Weights of a small class-conditioned image diffusion model: arch unet.
Rows from block 6, named by matrix and row number. Each number is 128 + 24 x the weight over its row's rms, rounded and kept within 0 to 255. All counts start at 0.
# convs0: first 3x3 conv (model.decb.0.0.convs.0.weight, 128x256x3x3), inputs 128-143, a 3x3 kernel for each
convs0.70 [ 82  72 128 114  51 149  92  65 134  86 140 132 125 154 142 176 134 144 109 124 122 131 156  97 169  40  78 138 130 191 138 138 148 110 128 107 114  95 107 109  97 134 128 122 154 177 136  93 130  79 124  96 156  81 110 154 138 170 122 112 142 137 126  83  51 109  88 135 152 115 183 110 148 174 147 175 140  75 132  79 112 114 137 121 168 215  83 163 156 121 106  89 128  63  92 210  97 163 172 165 122  65 195 149  93 141 155 122 149 114  65 137 119  99 133 147  92 121 138 153 127 130 113 148  97 102 118 154  84 181 107  96 155 119 143 145 155 140 132 138 123 134  91 114]
convs0.71 [122 128 109 136 119 109 136 124 138 142 109 138 105  80 123 148 138 117 139 188 149 122 149  94 116 139 163 119 147 138 130 134 126 140 104  99 113  68 125  61  77  85 134  88  73 127 106 123 101 101 123 117 123 122 105 101  96 113 104 133 127 148 151  76 101 136 113 101  92 142  83 122 108 135 105 162 111  83 120 162 132 129 107 111 133 145 159  97 131 123 101  97  90  83 175 190 104 193 113 102 162 147 111 162 148 112 114 138 122 135 136 133 140 126 156 139 134 132 132 129 132 106 160 118 127 142 131 110 157 134 126 152 122 109 141 131 157 149 131 163 154 127 129 121]
convs0.72 [113  96 104  89  71 136 116  61 125 149 111 121 124 143 167  87 143 149 140 107 135 121 176 139 166 107  75 108 173 132 119 129 163 159 129 140 121  87 110 164 161  96 149 199 121 141 156 109 159 144 100 132 101 127 130 148 122 120 168 115 180 116 135 128 160 135 137 202 142 146 132 149 111 123 118 107 152 131 140 120 128 151 121  97 136 180 159  71 129 119 116  93 113  99  69 219  98  87 240 118 136 105  96 135 114 131 157 136 139 129 114 132 124 184 133 101 160 113  92 147 110 121  47 137 136  36 117 157 131 146 133 104 153 125  78 138 150 134 135 119 103 146 126  72]
convs0.73 [109 121 100 112  90 144  80 135 117 126  88  83 149 182 150  99 164 165  78 107 145 136 164 127 143  80  95 129 130 140 119 100 119 132 122 111 158 162 101 130 151 118  99 137 160 115 113 152  77 142 168 110 176 139 123 124 108  98 112 181 156 150 116 121 112 114 199 135 116 133 103 186 115 184 105 144 149 167  89 118 155 116 179 157 144 152  85 154 145 100 147 132 114 137 129 184  77 158  64 107 114 130 115 127  99 143 142 107 107 112 132  48  96  87 133 113 116  90 122 140 115  72 114 175 101 145 142  92  90 152 139 194 122 124 115 128 130  87 103 132 117 164  87 111]
convs0.74 [110 100 149 116 114 117 139 109 134 110  85  87 183 123 104 151 124 148 124 149 105 146 115 140 123 117 200 121 128 143 124 181 165 135 112  74 126 125 122  74 122 139 104 157 147 100 105 132 145 106 106 161 104 102 116 150 129 166 149 128 151 114  71 127  79 122 111  30 135 132 135 126 157 115 112 121 142 117 130  99 128 111 135 135 108 144  86 122 120 133 133 149 148 181 113 137 126   0 174 163 120 153 152  99 167 118  70 118 136 107 120 116  94 100 103 135 147 173 165 115 186  97 132 116 140 197 141 177 143 137 164  80 132 132 115 121 107 134 137 174 104 102 155 171]
convs0.75 [ 96 135 111 135  70 109 118 108 139  99  98 123 129 137 156 175 121 114 112 114 141  87 105 145 129 113 131 113  83  76 134 178 150 155 134  70 193 116 113 114  76 125  95 116 116 144 157  88 122 123 129 136 128 169 128 104 121 139 131 145 122 118 121 130 179 161 131 140  49 112 110  90  91 114  97 201 164 163 208  85 128 104 125 178 136 109  98  96 118 109 147 127 116 119 103 135 121 113 151  80 110 135  96 156 190 105 104 181 181 187 132 145  86 139 108 129 135  76 141 202 174 137 173 116 129 174 136 134 156 149  93 120 126 131 122 162 144 150 139 112 122 127 120 120]
convs0.76 [108 151 172 106  89 182 119  43 137 111 111  84 136  60  92 138 119 165 156 138  99 127  66 163 123 176 161 170 141 101 117 112 103 128 138 107 121 118 158  97 168 144 154 140 125 154 122  94 173  98 113 122  69 148 154 148 120 114  92 117  73 132 176 115  84 156 189 128 106 179 122 129 155 133  84 187  97  75 103 178 156 127 116 103 121  75  65 125 100  99  67 154 128 162 158 136  83 177 115 109 155 155  60 119 170 111 113 160  87  85 171 139 140 139 107 135 103 168 147 148  98 149 146 129 136 157 149 110 113 148 142 110 140 130 102  90 124 114 104 117 142  88 116 155]
convs0.77 [103 144 116 164 120 155 100 100  52 142 131 116 183 186 120 116 136 163 106 184 133  87 151 118 107 152 149 137 146  98 105 144 144 112 113 123 115 133 136 135 172 152 147  98 103 162 141 107 181 181 114 113 153 131 130 149  90 125 126 129  94  54 117 152 198 140 133 110 151 135 148 116 144  79 181  81 145 200 134 134 102 130  74 123 115 191 130  88 122 174  96  54 135  87 194  54 114 129 109  93  85 112 137 134 178  73  79 111 106  80 147 127 134 170 156 151 177  91 161 185 137 107 127  87 124 119 117 124 136 100  96 122  89 135  92 121 150 135 130 114 113 119 109 117]
convs0.78 [123 183 144 141 147 120 138 175 182  77 142 128 105 201 162  98  84  58  98 139  93 117 106 141 152 123 147 113 110  92 127 135 119 161 135 140 116 135 185 116 164 167 112  86 144 116 157 158  79 119 166  49 140 152 118 126 135 142 128 121 130 143 168 114 146 188  75 152 148 124 110 101 141  92 112 106 100 168 118  81 107 142 109  91 137  97 168 119 112 160 121  78 131  79 152 172  90 122 113  90 107  72 133 131 116 168  94 126 142  90  75 129 128 121 151 116 117 144 103  90 155 131  77 122 155  94 113  94 156 143 158 144 127 124 115 129 143 129 131 103  14 140 150 139]
convs0.79 [105  50 134 117  74 121 141 140 131 121 104 146  96  93 134 138 145 109 120 157 121 182 131 156 157 108 139 114 159 144 104 123 143 153  62 134 139  41 117 216 104 100 117 148 141 147 137 153  82 100 140 101 104 154 108  80 145 133 146 116 116 163 175 134 140 132 119 138  85 146  94  64 102 166 122 153 207 144 102 128 174 110 125  98 119 146 173 114 139 159  86 130 122  51 248 216 109 114 128  83 125 119  78 108 131 184  84 101  90 114 122 157 123 124 131 151  97 141 145 138 134 139 120 118 165 139 106  74 173 154  94 134 131 127 123 103 144 150 117 123 131 130 138 125]
convs0.80 [116 112 122 167 118 117 163 114 144 186 107 122 196 197 158 124 143  88 144 118  79  99 141 150 134 106 121 152  98 138 110 133 130 154 100 169 144 132 131  95 127 136 101  77 144 120  92 172 162  71  70 175 123  90 129 164 143  98 146 197 149 167  99 121 151  79 146  70 105 149 174 157 128 133  63 118 174 123 184 131  92 213 125 101 141 134 123 152 129 122 133 150 154 155 124 132 118  93 115 141 127 130 158 160 123 151 127 150 114 133 148 184  85 102 134 115 114 123 157 189 112 101 132 100 145 203 144 122 181 152 182 119  77  78 109 115 112 129 138  80 133 139  92 178]
convs0.81 [134 186  64 148 144 103  97  99 125  96 116 121 169 158 139 158 170  66 141 133 135 113 157 109 144 197 112 130  97  75 189 211 115 104 149 120 122 166 144  54 101 157  86 133 136 112 102 142 175 120 131 171 123  97 107 108  91 123 186 159  95 208 144 124  64 147 118  95 121 126  73 136 155 124 151 115 145 135 164  69  57  73 112 132 146 145 121 135 111 155 146 190  88 135 132  75 121 122 139 146 125 111 135 132 172 106 140 134 140 145 138 117  66  95 183  75 106 122 156  99 119  96 150 140 125 169 134 102  90 166 152  54 115  80 155 105 133  93 153 116 113  76 144 133]
convs0.82 [110 106 137 111 142 120 136 140 142 102 137 116 166 139 124 181  91 135 151 141  95  92  96 152  95 122 162 136  99 109 137 147 137 108 119  52 108 139 130  97 174 140 137 137 136 124 118 125 174 109 126 139 126 148 185 147 107 142 145 107 106 160 111  96  87 149 142 131 133 160 158 162 124 126 154 158  90 118 133  86 124  81 143 150 168 138  76 137 103  98 116 112 166 177 121 101 100 158  95 167  67 157 143 140 149 111 121  79 157 118 135 163 162 122 112 156 115 169 167 157  92  91 114 146 164 134 139 158 101 139 114 116 139 103 144  90  99 153  72  80 126 122 106 103]
convs0.83 [172 121 134 150 185 122 144 123 126 135 144 184 136 129 124 138  80 128 143 108  87 134 157 110 137 150 130 144 150 124  99 127 129 131 133 120 113 102 146 129 111 148 123 168 110 150 154  99 142 123 105 158 115 123 126 141 156 150 149  92 128  94 136 131 138 125 123 156 112 103 127 156 121  69 123 118 131  98 142 152 141  84  95 123 150 151 164 140  97 102 126 125 105 164 168  74  95 114 175 171 153 124  93 153 188 123 130 138 134  96 141 100 103 171 114 171 109 138 149  88 127 135 144 130 141 122 121 156 133 150 110 119 112 144 109 127 131 150 142  89  91 104 137 112]
convs0.84 [116 100 149 138 152 170 120 142 167 130 129 169 113  93 172  67 119 119 116 130 114 166 182 131 160 116 107 128 117 140 148 101  80 139 191 138 121 125  94 104 106 107 155 186 152 152 130 119 169 113 140 167 114  90  85 128 106  99 134 111 145 153 139 139  76  70 189 189  66 100  94 152 102  67 110 146  99  81 193 160 118 101 115 107  83  73 162 142 112  87 126 180 123 110 145  87 166 175 113 103 142 118  81  96 109 107 133 174 143 117  53 134  99 155 135 118 161  65 130 126 111 195 196 129 100 105 135 119 134 154 117 147 161 112  91 170 121 156 118 127 180 166 102  93]
convs0.85 [108 161 138 141 108  96 120  97 116 120 160 127 122 116 104 108 175 145 102 151 100  92 114 158 147 126 117 132 121 134  74 124 116 129  65  57 134 135  93 146 153 143 135 114 119 148 131 123 199 122 171 139 128 132 125 141 122  96 124 133  97 100 101 117 106 150  86  85 126 125 118 114 173 140  39 120 155 146 146 105 105 158 158 131 171 154  81 110 104 149 184 134 148 145  27  90 153  54 160 126 119 107 156  74 129 121 121 153 111 151 153  95 130  92 116  96 115 124 167 117 126 121 113 153 116  94 136 148 133 154 173 102 146 135 124  49 135 101 107 136  99 108 144 120]
convs0.86 [117 158 143  86 108  93 148 123  60 112 141  66 149 149 135 111 108 105  99 133 123 140 152 172 134 143 152 148 131  96 122 201 203  86 111 165 125 142  80 138 150  79 108 111 144 105 164 127 140 163 177 134 154 122 193 104 151 110 112 112  98 105 122 178 145 150 118  88 125 140  79  97 165  97 104 184 155 162 146  91 137  85 104 160 109 100 147 141  84  97 111 154 150 117 168 106 130 153 104 127 145  99 140 150 190  97 138 149 124 149 164 153 139 141 118  96 121 135 173 159 110 130 150 126 177 127 125 124 121 138 154  53  92 156 167 103 126 148 141  99 100 162 143 110]
convs0.87 [132 184 107 167 108 120  88 139 134 121 153 141 122 205  86  86 193  89 117 163  99  77 120  88 140  90 159 145 163 180  84 152 131  88 144 120 152 121 145 118 118 100 131  85 183 164 121 195 194 147 127 153 124 114  95 163 148 120 124 151 120 119 128 118 112 117 161 161 137 120  87 198 116 178 146 129 169 148 103 108 174 108  77 110 163 161 163 143 147 159 146 124 114  87  85 109 136 115 114 112 124  96 150 119 103 187 125  96 103 150 114  98 144 184 119 122 130  96 133 159  74  90 135 120 146 119  95 143 106 104 149  95 101 117 142  82  56 149  88 105 154 118 137 126]
convs0.88 [122 160 117 131 178 145 143 149 138 143 166 128 125 130 153 111  92 165 143 124 111 107 110 110 158 137 135 140 147 131 118 114  97 124 125 107 108  81 111 137  75 122 186 116 101 155 139 150 135 125 116  81 120 123  97 115 107 131 112 113  98 159 117 148 162 135 152 122 135 107 109 163 116 105 160 103 119 161 139 148 131 128  81 134 155 147 120 114 132 126 167 118  73 184 188  29 116 213 120 108 119 177  61 135 132 101 109 158  51 142 145  99 112 152 109 137 117 138  97  94 127  72 113 138  62  91 100 110 163 116  78 206 139  50 130 169 122 140 102 130 158 130  94 128]
convs0.89 [122 137 122 210 115 146  48 108 138 120 143 130 101 156 105 122 113 145 165 150 113 137 113 141 114 161 140 134 156 152 125 162 151 122 151  96 138 128 103 129 161 116 128 126 112 112  89 128 138 173 171 102 152  98 136 160 113 168  79 103 103  75 132  88 133 186 136 155 129 149  87 112 112 138 159 127 107 160 114 170 141 133 132  96 190  94 109 117 105 156  86 173 163  76 126  98 137  81  93 122 106 151 150 200  84 125 148 102 104 104 178 129 109 184 153 109 143 107 100 125 137 106 152 140 160  97 177 146 126 143 142 125 130 160 107 126 149 138 109 121  97 142  94 162]
convs0.90 [106 123  98 127 145 111 132 111 142  65 140 105 122 131 140 163  81 145 161 119 119 135  51 140 120  93 158 142 140 160 142 154 152  98 236  77 162 141 147 104 159 143 133 112 130 139 173 186 155 171  73 107  56  46 104 132 123  99 107 102 119 134 116  88  68 133 138 137 109 113 128  71 147 151 163 158  79 122 134 132  91 118 180 151 144 181 149 140 131 133 126 137 114 118 120 115  76 115 102 147 161 159 172 166 155 137 106  91 183 148 134 103 117 153 127  84 158 166 149 123 130 146 132 127 140 139 147 140  70 120 131 194  98 214 138 129  66  80 121 131 155  99 121 171]
convs0.91 [ 65  98 129 137 108 173 131 123 169 133 131 142 131  35 107 177  48 139 109 139 146 134 100 131  94 160 186 116 120 148 103 131 138 156 143 102 144 134  65 118 137 175 157 143 107 135 118 129 136 190 179 110  95 167 129 114 116 127  93 110 113 127 124 112 112 152 151 125 119 160 168 107 126 109 125 163 113  42 200 123 109 121 138 133 157 114  66 127 110 127 128 123 120 202  55 145 164  98 151 132  98 150 142 153 102 110 172 145 150 108 147 154 132  95 108 103  79 141 120 131 110 211 148 128 157 128 118  92  92 113 105 132  91 136 102 174 139 103 132 147 191 103  90 150]
convs0.92 [ 81  69  61 124 132 100 108 126 100 130  41 174 130  79 182  71 103 123 146 162 156 144 152 131 111 112 111 126 129 159  56 177 160 136 106 138  97  64  83 140 116  77 172 113  98 115 135 133 187 148  84 113 146  93  97 168 129 131 144 154 124  65  80 168 182 106  85 191  93 162 206 176 114 143 151  95 134 126 107 126 131 137 141  89 201 170 131 170  99 165 153  19 150 120  56 162 116  66 109 141 113 156 160 135  80 151 118  88 147 180 117 128 128 174  87 145  99 109 114 116 135 135 159 193 110 112 139 149 149 143 129 185 145 191 190 158 124 138 111 118 134 160 170 137]
convs0.93 [161 149  90 148 137  75 167 173  68 120 100  84 123 174 115 118 177 149 123 142 137 139 164 157 149  74 106 121 141 142 171 175 160 171 106 156 167 161 145 158 107  94 137 122 152 143 131 143 170 168 178 119 201 112 123 117 109 133  99 165 151 110 136 154 177 108 141 187 160 121 157 215 205 160 145 133 161 157  95 165 164 158 107 187 124  99 122 114  87 175 134 138 154 166  92  99 139  76 110  82 128 116 160 123 134 112 127 108 103 118 111 142 157 116 140 137 139  94 141  95 109 129 193 122 116 152 118  88 129  98 129 126  97 197 212 101 152 176 137 115 149 143 107 131]
convs0.94 [153 125 107 155 103 101 116 117 131 165 110 124 112 108 143 130 115 122 135 138 135 125  95  85 126 114 156 114 147 142 126 120 154 124 123 137 116  40 167 124 158 148 156 171  68 145 150 122 115 170 114 146 126  98 110 193 146 128 123 121  94 157 147  93 124 173 118 146 127 133  82  88 155 166  62 169  26 114  95 142 209 144 128 132 132  95 164 109 133 118 169  78 130  87 111 244  94 226  67 164 139  96  75  70 123 119 142 159 124 164 140 121 154 152  84 113 143 123 119 138 145 131  87  83 102 148 191 107  89 109  89 203 171 130  87 140 121  86 130 146 103 178 107 119]
convs0.95 [113 138 137 136 115 144  99 123 123 131 119 103 179 153 106 109 114 166 128 147 175 149 124 162 157 136  32 111 108 155 126 128 132 136 154  84 139 114 121 144 121 112 156 165 142 150 149 161 179  70 173 108 147 159 130 164 103 149 149 123 111 114 176  86 108 103 126 125 124 139  72 147 102 117 133 137 138  92 137 168 117  90 114 172 138 122 175  58 118  93 121 197 124  83 207  28 150 124 130 103 167  71 137 207 121  63  93 138 149 167 141 187 120 102 131 157 126 142 122 167 175 127 182 151 135 133 127 104 149 128 100 119 112 107 111 149 164 115  82 132 147  88 113 119]
convs0.96 [167 190 140 165 170 170  45 128  94  84 182 113  46 123  77 147 179 104 136 172 160 149 124 134 121 129 102 108  86 108 161 120  96 131 184 141 164 178 156  53 114 119  91  82 140 154 119 123 144 121 115 133 158 104 161 165 146 124 127 118  88 139 115 130 109 152 110  90 129 137  97 153 116 127 110 156 172 132 120 136 122 148 154 142 166 146  74 122  94  61 135 122 158 106 102  97 153 175 108 122 126 142 156 166 161 146 135 123 136 121  89 159 112 148 150 113 147 119  92 144 122 164 159  94 144 138 120 152  85 173 130  89 142 111 113  95 128 124 135 158 162 124 133 135]
convs0.97 [129  95 152  92 130 178 101  67 155 120 129 118 129  73 168 140  21 151 126 115 137 163  69  82 151 154 141 156 111 129 143 177 147 110 138 126 155 129 134 127 150 137 103 179 136 137 121 131 107 167 130 131 133 118  55 130 126 175 132  98 108 116 107 153 122 119 127  76 172 205 114  91  93 128 128 215 111 139 136 106 142 127 132 125 160 144  94 167 117 122 113 125 107  94 255 132  91 209 105 136 124 134 133 166  92 104 110  94 114 153 137  70 109 131  96 141 136 171 104 149 149  92  90 119 137 139 168  67 129 153  45  88 159 150 105  91 126 140 103 122 144 121  81 163]
convs0.98 [118 125 128  90 128 115 110 116 143 114 155 116 187 165  75 136 126 101 136 117 108 147 146 102 133 139 122 120 129 129 130 116 102 150 118  82 115 116 109  56 122 105 142 134 164  93 147 185 155 152 156 168  89  57 112 144 146 105 116  99 125 166 131 137  76 105 133 111 139 107 113 147 157 152 152 150 152 147  94 121 121 141 101 142 137 186 249 167 154 137 137 117 136 172  40 152 183  85 105 136 129 115 157  99 145 146 142 126  95 119 156 112 155 133  96 114 131 137 155 154 115 147 159 143 109 154 137 100 120 178 154  83 161 104 115 120  88 113  85 120 173  87 132 181]
convs0.99 [ 84 169 153 177 205 113 213 160  87  95 127 118 117 110  88 145 124  94 186 203 153 153 151 113 114 104 135 139  85 139 145 134 100 163 113 156 164 160 162 119 131 135  99  73  81  59 116 167 111 184 143 150 186  73 146 124 139 131 133 100  98 122 121 208 161  87 157  98 134 102 121 134 155 101 117 129 126 159 107 165 124 143 124  58 132 133 152 128 134 139 152 187 160 175 121  35 173  47 122 122 154 116 125 102 155 117 128 165 120 146 129 148 148 115 148 119  78 102 146  97 143 172 155 148 118 145  98 126 116  83 168 149 139 130 143 140 133  98 145 119 191 149 154 163]
convs0.100 [119 163 155 128 143 146 196 181 134 131  98 113 154  88 154 128 183 114 156 112  78 128 127 120 127 160 109  85  69 113 105 121  98 117  99  96 115 128 138 109 113  97 104  69  94  99  99 193  87  97 101 121  78  68 138 123 110 115 125 165 125 137  58 121 181 144 122 109 153 101  86 129 131 102  57 119  88 150 156 139 128  90 112 166 135 112 127 135 109  95  89 161 146 134 159 124 137  72  86 105 140 152 151 169  98 166 172 149 120 100 137 105 121 172 140 144 106 132 123 132 134  80  86 141 154 175  84  71 135 213 190 132 115 123 150 139 163 100 149 107 119 136 106 150]
convs0.101 [129 118  81 129  98 114 100 153 122 125 146 126  97 141 104 111 129 105 126 126 125  99 151 113 120 132 137 107 127 104 106  98 111 144 177 114 111 110 107 101 116 152 205 183 139 117  73 121 106  82 146 115 149 170  89  78 129 164 189 141 177 120  97 157 162 133 116 165 163 115 117 166  77 160 122 117 137 123 120  85  94 123 109 146 136 135 130 120 122 144 115 140 125 109 108 155 135 196 147 135  84  85 159 109 117  70 106 129 139 157 150 130  90 152  93 122 172 209 141 145 186 119  76 161 136  82 148 169 105  79  64 107 128  87 154 142 148 135 100 157 106 180 136 151]
convs0.102 [ 81 103 188 112  86 123 102 129  96 118  69  94 106 101  91 110  88 136 165 133  98 109 113 138 103 150 163 175 155 141 137 161 146 140 127 107 108 118 138 101 135 112 128 103 125 128 130 131 107 133 152 137 171 143  80 143 129 147 157 159 137 131 145 162 194 152 155 151 154 125  83 101 126 100 149 152 109 156 100  74 111 137 144 168 138 157 110 162 122 127  78 120 160  57 185 134  70  90 136  85  81 169 147 167 122 119 113 120  97 132 115  69 121 166 111 131 161 169 161  48 177 137 102  87 165 162 165 118 157 144 185 182 164 150 125  92  89  99 136 139 102 126 119 107]
convs0.103 [135 126  72 134 105 111 173 158 134 145 139 110  61 112 179 158 192 114 145  79 109 135 144 167 116 155  78 117 106 124 128 103 133 109 159 125 134 114  92  98 154 136 149 135 104 116 182 108 122  95 122 164 109 135 104 151 153 153 153 120 163 156 103 133  95 177 125 133  92 112 124 178 161  97  48 167 102 167 113 115 127 160 150  78  90 102 167 131  97 132 186 157 103 122 151  91 104 109 130 103 119 181 179 161 146 168 102  97 120 137 120 171 119  56 144  79  95 144 107 113 108 114  72 143 157 179 128 136 123 118  73  79 102 132 115 122 176 128 188 139  78 165 133  89]
convs0.104 [ 94  85 172  81 126 170 109 159 130 138 131 115 153 102 110 115 134 130 117 154 142  99 145 159 153 157 152 105 133 116 117 125 149 118 135 117 125 129 142 137 122 126 147 119 103 113  86 115  69 102 166  99 153 146 137 126 109 135 171  85 116 132 107 118 157 130 144 126  97 166 129 121 133  88 134 109 115 142 117 130 130 155 179 129 137 171 102 121 148 119  28 252 239 117 255 113 149 176   8 104 160 146 147 146 127 109  97 156 112 113 171 105 113 190 145 133 136 116 150 122 105 159 127 139 136 133 153 125 172 125  84 135 115 116 112 123  98 117 134 118 138 101 136 126]
convs0.105 [129  98 133  83  48 105 133 130 119 117  87  90 107 121 138 129 140  81 144  82  76 121 108 195 124 131 177 121 122 145 112 113 133 133 177 150 142 133 115  96 103 172 142 134 162 101 118 156 145 181 191 114 228 105 128  87  96  91 125 103 154  60 164  83 116 118 131 169  97 160 162 107 147 156 141  88 104 148 144 101 120 115 125  87 106 147 101 167 155 104 112 122 110   2 152 147 130 140 126  79 115 145 178 144  91 137 153 116 142  72  98 100  84 127 142 113 115 127 136 109 134 129 140 127 121 107 127 142  94 131 176 140 149 137  99 106 132 125 130 101 126  77  93 114]
convs0.106 [125 133 133 111 175 162 111 223 158 145 121 113  95 127  92 115 122 123 156 175 125 107 126 127 104 139 130 147 136 117 167 172  97 107 165 130 110 166 152  94 116 130 127  57 137 119  77 153 150  91 137 140 153 109 173 144 119  96  76 173 126  97 105 120 180 131 133 110 115 141  71 143 112 132 100 110 120 137 143 127 133 104 127 169 100 126 124 142 131  75  92 109 161  98 186 149 158 178   5 129  65 129 152 116 123 142 151 150 118 115 136 100  97 167 148  96 148 100 112 147 100 150 165 150 127 150 123 115 122 135 155 169 114  83 141  99 153 117 124 174 155 174 148 115]
convs0.107 [ 90 152 114  84 122 114  84 121 138 133 117 115 146 120 123 250 171 143 113 127 142 122 156  97 140  87  90 170 169 131 145 161 109 142 137 152 157 139 139 146 133 117 154 141  80 130 108  97  85 104  63  90 129 137 116 147 165 163 153 169 134 193 127 134 125 165 130  94 141 107 142 134 152 114 122 168 104 100 126 103 101 129 166 166 101 113 161 133 127 125 118 104 115 137 139  98 101 136 100 130 132 110 162 180 142 143 119 170 127 157 154 175 109 119  71 121 150 116 159 165  98 163 111 125 106  63 114 165 147 128 116 170 141 149 111 165 182 172 129 102 175 154 119 113]
convs0.108 [ 70 140 125 119 145 147 118 206 127 119 125 121 122 119 129 182 158 109 145  97 125  77  94 114 116  95 162 113  88 128 194 229 165 136 191 130 135 113 125  72 120  90 114 135 162 123 115 108 137 140 168 143  86 105 121 169 148 126 124 128 123 131 161 144 145 123 131 136 130 101 106 117 122 157 113 156 109 119  82  81 113 124 145 179 139 134 130 157  85  90 119 162 146 192  75 145 176 114 113 120  99 175 203 105 154  94 108 142 107 117 111  99 156 129 130 129 104 123 185 139 116 120 117 113 131 138 200 133 153 128  96 112 107 125 147 123 138 143 117 117 116 137 139 118]
convs0.109 [110 187 115 115 218  97  99 167 117 147 138  90 144 192 102 107 171  87 132  92 116 116 111  68 147 157  74 141 170  94 125 194 122 109 164 139 114  91 110  79 175 122 113 119 172  71 127  83 141 144 163 107 166 182 132 132 132 197 181  95 149 142 117 202 108 128 164 101 107 129 104 104 159  91 156  96 113 147 132 188  82 110 126 126 179 116 116 103 134  94 109 157 172  36 192 100 137 189 115 133  94 110 127  91 122 127 112 151 124 126 112  66 165 116 156 120 131 156 162 173 109 217 138 136 157 110 126 139  97  81  64 110 156 115 136 141 159 149 106 121 113  79 162 180]
convs0.110 [166 119  38 198 127  44 210 132  92 127 135 111 125 169 110 138 184 141 124 104 102 134 174 124 148 154  71 134  96 176 153  79 140 130 162 104 133 117 139 130 119  75  76 103 143 126 130 112 165  99 116 168 116 119 136 145 120 130 149 164 129  88 163  83  51 155  83 116 129 100 148 142 117 151 122 119 189 120 132 122  92  95 174 143 105 148 170 109 128 163 136 120 122 155   0 188 141   3 150 157 117 102 149 153 143 165 115 112 137 163 122 134 188  80 153 116 121  93  98 131 115 141 217 128 159 162  95 178 133 110 214  97 127 158 144 153 125  84 164 113 122 137 132 131]
convs0.111 [135 132 120 105 107 129 128 136  87 157 155 105  99 101 112 129 111 113  99 125  92 111  40 168 145 197  85 139 130  86 115 157  88 189 108 102 115 170 121 135 145 125 126 130 155 128 143 107 159  53 126  78 148 226 112  75  31 127 118 138  87 158 114 138 199 114 127 169 112 164 142 154 143 112  94  71 172 141 167 157 116 101  82 164  96 200 110 120  89 102 122 106 109  83 158 160 183 125 147 120  38 162  88 141 156 124  97 110 102 126 115 128  59  81 120  97 136 104 113 158 147 112 126 165 146 101  53 123 126 145 152 105 118 138 168 100 149 116 142 148 109  97 115 171]
convs0.112 [101 158  92 171 195 130 132 165 103 101 101 114  69 204 172 103 160 121  97  95 163 149 142  99 156 102 113 173 178 149 162 137 147 137 132 153 114 153 122  99 131 115 141 125 137  78 115 110 185 104 150 127 222 171 133 115 135  96 130 137 147 105 100 190 145 120 114 141 127 105 112 114 114 140 127 109 156 180  53 110 121 157 123 141 152 104 136 142 141 123 198 142 104 154 102 109 182 147 141 180 127 106 174 153 110 161 103 109 116 138 123 139 113 142 116 168 147  85  93 106 141  79 133  83  97 125 107 182 145  95 148  89 106 152 136 116  96 156 115 118  65  97 148 111]
convs0.113 [124 114  80 166 114  78 136 169  78 136 104 154  95 150 114 133 131 140 127 146 131 149 145 147 132  77 114 122 112 154 126 121 108 103 122 130 152 131 161 128 110 126 158 132 117 124 138 171  80 122 119 100 190 141 130 152 124  66  75 130 116 131  75 109 153 113 156 150 128 159 146 123  90  81 142  86  74 103 116 112  96 146 154 156 111  77 135 126 139 165 146 147 152  93 146 124 129 131 147 132 159 126 180 170 143 116 147 159 114 118 141 138 128 155 138 122 109 130 185 169 163 230 161 105  93 122 177 145 128 147  97 133 131 149 121 177 169 136  93 137 141 175 143 107]
convs0.114 [119 103 121 115 222 136  69 175 129 100 125 140  83 134  90 119 146  94 119  89 102 128 157 126 148 159 144 153 111 118 172 159 153 120 136 159 176 134 151  80 148 156  96 150 157 108 117 168  73 198 162  97 192 144 113 139 159 112  81 110  84 131 121 130 193 146  95  92 140 156 128 144 155 157 129 112  88 189 132 140 141 145 124 161 159 111  77 186 144  96 135 136 163  99 144 105 125 158 159 121 116 121 193 144 106 138 119 152 126 142 150 130 132 162 136 143 120  56  89 119 121 181 174 146 140  71  67  92  68 125  95 101 177 142 164  85 140 126 145 114  95 163 172  94]
convs0.115 [105 123 109 144 164 159  98 154 140 104 152 148  98 122  99 116 125  84 151 139 118 123 118 109 129 117 162 147 135  68  91 119 102 150 191 139 101  93 100 118 150 155 145 119 136 109  47 149 197 120  89 151 112  31 134 124 125 189 170 140 112 131 140  89  99 126  97  82 135 149  85 119 116 140 102  44  67 115 133  98 109 128 114 105 162 170 147  86 102 110  99 168 130 141 127 148 174 139 116 134  99 115 169 125 131 159 147 137 142 170 174 139 114 151 119 134 165 133 114 120 149 153  80 141 145  78 118 147  97  65 111 131 126 102 107 142  94 118 137 146 110 195 123 164]
convs0.116 [114  88 136 125 114 123 115 149 160 104 114 186  95  57 165 129  61 133 148  81 135 143  77 115 115 154 137  73  93 153 122  96 117 128 170 115 138 151 151 136 104 118 154 135 106  79 141 136 106 231 181 161 194 145 142 113 112 136 115  79 128 117 139 106 121 157 131 169 137 123 111  98  96  86 224  90 121 191 136 137 146  94 141 100  80 163 168 148 119 149 123 117 141 115 140 113 170 130 158 129 148  98 152 143 109 150 110 140 166 108 106 132  98 139 110 164 150 163  91  80 196 154 141 138 162 161 165 119 137 174  99 108 150 110  81 177 107  89 159  93 101 136 126 144]
convs0.117 [ 92 167  90  90 166 110 105 146  94  74 161  90 133 212  89  93 205 136 122 117  58 139 137 137  94 171 163 178 142 161 120 169 148  77 106 105  85 113 102  78 116 100 128 162 158  97 136  80 186 176 154 184 141 114 148  98 182 199 114 168 100  98  71  44 110 154  75  94 106 127 139 132 140 154 165  92  96 138  97 109  85 112  58 147 169 177  94 140 124  85 125 134 144 166 117  91 134 148 132 148 125  96 108 135  92  86  89  94 180 145 166 147 111 127 114 104 138 147 196 126 104 100  85  90 149 181 147 126 128  70 144 112  81 191 126 127 144  94 111 139 166 118 136 118]
convs0.118 [108 101 140 130 103 159 100 106 170 133 127 154 115  87  79 146 126  93 137 169 159 165 163 100  80 110 179 146 131 170  67  94 130 110 112 138 106  87 110 123 134 158 177 128 152 170 118  88 142  82 132 118 103 128 111 114 125 148 112 106 112 144 140  79 117 108  91 163  98 164 151  41 105 134 137 125 116  68 165 175  66 135 125 113 147 150 153 131 118 131 143  63 147  86  87 170  83 138 192 149 116 157 108  71 142 154  92 110 137 148 112 127  94 105 118 142 103 125 127 109 137 140 178  91  94 136 107 122 121 139  97 140 165 113 125 120 144 131 124 168 133 105 122 105]